Weights of a small encoder-decoder audio transcriber: trained on read English sentences (LibriTTS-R), 3.7 epochs.
Rows from block 2 of the text decoder of a small encoder-decoder audio transcriber, named by matrix and row number. Rows with one number belong to one neuron. Each number is 128 + 32 x the weight over its row's rms, rounded and kept within 0 to 255. All counts start at 0. Numbers have three digits each.
After each neuron's rows are labels from the 100 texts, of 14976, where the neuron reaches its highest value: "tokens" is the input token at the peak. Only what is clearly more common there than usual is listed. The data: read English sentences (LibriTTS-R).
# fc1: MLP up (decoder.blocks.2.mlp.fc1.weight, 576x192), inputs 0-95
# fc2: MLP down (decoder.blocks.2.mlp.fc2.weight, 192x576, transposed), outputs 0-95

fc1.552:078144178122131150109163140116093128085111141130121137062136164115148107184119156107146150088184113160177227126086129106084090107132134171128143167173077129166162114136130143095131134127140139112049152173126115081098132153149115144102113125176132075160085108152165192108168101120117154148
fc2.552:127111151141168181120058065109119141151102086120144099067098112129149043145044119122115170121139127067166166124136153087092065073094164161069134102162158136142106075205139107130201131143159158134096162166111132092157161106115105177072165158135112105133152132133131172109091176138178149165
tokens: "t"

fc1.272:062176104089176094134167121106133140095080137130172077106140154128142156130148180088143135111092119113164122087168117159102177142111090141103125111172107176094077165166145143069085173116093117190093102083127064118104154139124164076147170131139107108199031208118149186121189156129108133124
fc2.272:157110103056145125126099142099156097110129128140097096149095171160196133088146079076143102162121204133115135164110172142111150173076086195130145080147143135160132100094172133097107207072110167120085093154117103077169140159206164151143135142108152138164079167133157061098133175191163132128
tokens: "o"; "a"

fc1.534:145139167196188142140078094165154126164163088129108132132119118109122099127152131120167164192078157103131144095119091065099140124122085112119128128137143173108130155197139094101124109153127099182095148042149136126104162119182153171118130138132177150112092161134127099094152149189080166161
fc2.534:114200129088141215117141185152093160098113156111063137123143145108173158103119131076173108090166133142140151153130131115086133154135094149113178118110147104128119042170183146076075140097131083112123132151074157104142096198191158137087140100136129112193102123158182119121127095185117171156
tokens: "t"; "l"; "c"; "p"

fc1.568:154151162038135216121107126155087155112124134139130131130099156116161149138107133094154174104137158116149170153139110059124127132153120075107144124141090117146134079130127096126108145124155057190098134146080133084100124146170156132174156122176131091122129127110126136105131110114074207146
fc2.568:166097125096100120160105100114183125118105132159078108114110143120135082110091098116134157169062105077153180125140150090142096148107164140091114077118135172158124173109151144160159195095122196117151191124112150084182152164135094154099082112147094146135174145124151082099143131106139164201
tokens: "t"

fc1.495:193154160148139113121100116137152162132072132167128154049044153113194114142152082134069165093147135126152162141121064076092130128180122201085172122128080150174124150120165103120099135144152072161160083167086141072099095156148112109121154135108124123120099139098148117150113093114160172090
fc2.495:154110098188110105103113178162135137122155116105213134097122115136139094164129094190147142102130131098142171145137068130073117075110197109137112153117129127189189139137098153147151102149139181138056126125138160132093171092029091158181122176156078142092146145094046174146076179113166120129
tokens: "w"; "h"

fc1.412:124141153112124150118132116098081131083131115169136111124132107107124118168143150064094126155143122154168101092138122135140182153162092140088139142111154126093101110120190106146121180151128144159121149135169059103084114121120187116090162199091144145138112147107156182121181136125091127185
fc2.412:090089123145084140132140157131104115137115158097148084157163104133150109215152147182076070184106105089121080104166142141183140093152151171166090162161098168121073131145125100108189079173153131090144156121193100127097074171061147045132109128102120120161119126155128163119147077079137106138
tokens: "o"

fc1.198:157159150087093112113122117095162174155113168128053115121095117119133130082174176057141112117158128138113149070106141124149097198171138153072159114160136123102092131070197106092053121133124108102113115116132095142089129097167130136098171073144193095206123162053111141099149133126163139153
fc2.198:156133085123064129129118089081135136110132193127097102138135144192131140111129150097138123144113190128103150146135145107136116077150089129139108128070191142122125088165140143157134180115118202146081120150130131154161172127166131130061097143139130148136074137115140026133211143135134191144
tokens: "o"; "a"; "i"

fc1.309:108186153148129137175151105150124121131065115143034111127089101115166148129144175149139144070096127156109116075135127125138146141130132081125182093218074170125084108073141083086044128136176088173168110088108142109120068115158100113122130137102133119151121198130107192153076126140134141143
fc2.309:088130141128128204127130079131101098126160073081168111126102154128107126139096177183109111100167071097130138138132140150115107163169093083135137113112141069159082125112156087062115079156163095156151149161084156133092129092165154144161102079160107064122165072104091198148145133114151100086
tokens: "o"; "t"

fc1.262:112213102168155159164180066087114146115092138083089121125175128155125156121136166116134133101105111127120140085159199151091177157150130176151160171115125152145062140128130134135109155094148134151126130109122068120095123124141133140127176139139086091172114137099133090107134148116122161089
fc2.262:187133114157070104126067130112137115130169120099152162122138132153110145070128077141114112136109157154139139176115147132120126154130109110066133140048141128139181153185122170148145104176046181127091156171107137170208133078130054142125085166088094183063136153095125077112093169132132159179
tokens: "o"

fc1.225:141156137126165144132141082177112115116123127161063061128146156111150130147166149121136140097160096132108115070166065101158095136133115111141169115156134113135065083104144072087103098166199112137130125098163100130105088105183130157188164084143159095160154207115078246112080094133156122122
fc2.225:103149131127183148166161123081102044133109069090183084145114173140104142121143186194132129114125080069099118098121129164066126154145097119195152146142074063146129118114169135100121096135155098191122081127120099139115109119144147117169131114126119084110138112139136164152136128084158089068
tokens: "t"

fc1.471:139108196130157166128103089115139129096134077165055104116139137100177105141129144155168133114125143144181095106084100104131152126186089104092161102153034144081125163077164091097135099170200068208168133061104123120123123171153130106067131162091139172104067190129126144124167076162170128127
fc2.471:147122130096118118171102145115185141101144079160146150143122120113109068135075119109046092150108116141136094143105139110143131157134133125095165053121205118122065118186112124186112143100101137151112144167083120148186115083139085087159138122121089138081121131133151115089152185130116138150
tokens: "t"

fc1.226:116138120130115138134158131164184167167108131135109109117074163140167159130145143170145192115109134132134123073153079103051059143176151133135147126082070146128128130130177080093146094131181093154123086116115076128108150166144157139085145149128127132140149169135168164163132061133121133149
fc2.226:122101130113126094188101152102134132121150102084061080175176122144139129192175047158154122116064123173113148119154142146080131136083100135176142147138103176147150169132154088127151125139139099081115140145128110154177151132112108170120158094114128162123117224133105093193132133156134166129
tokens: "t"; "w"; "c"; "f"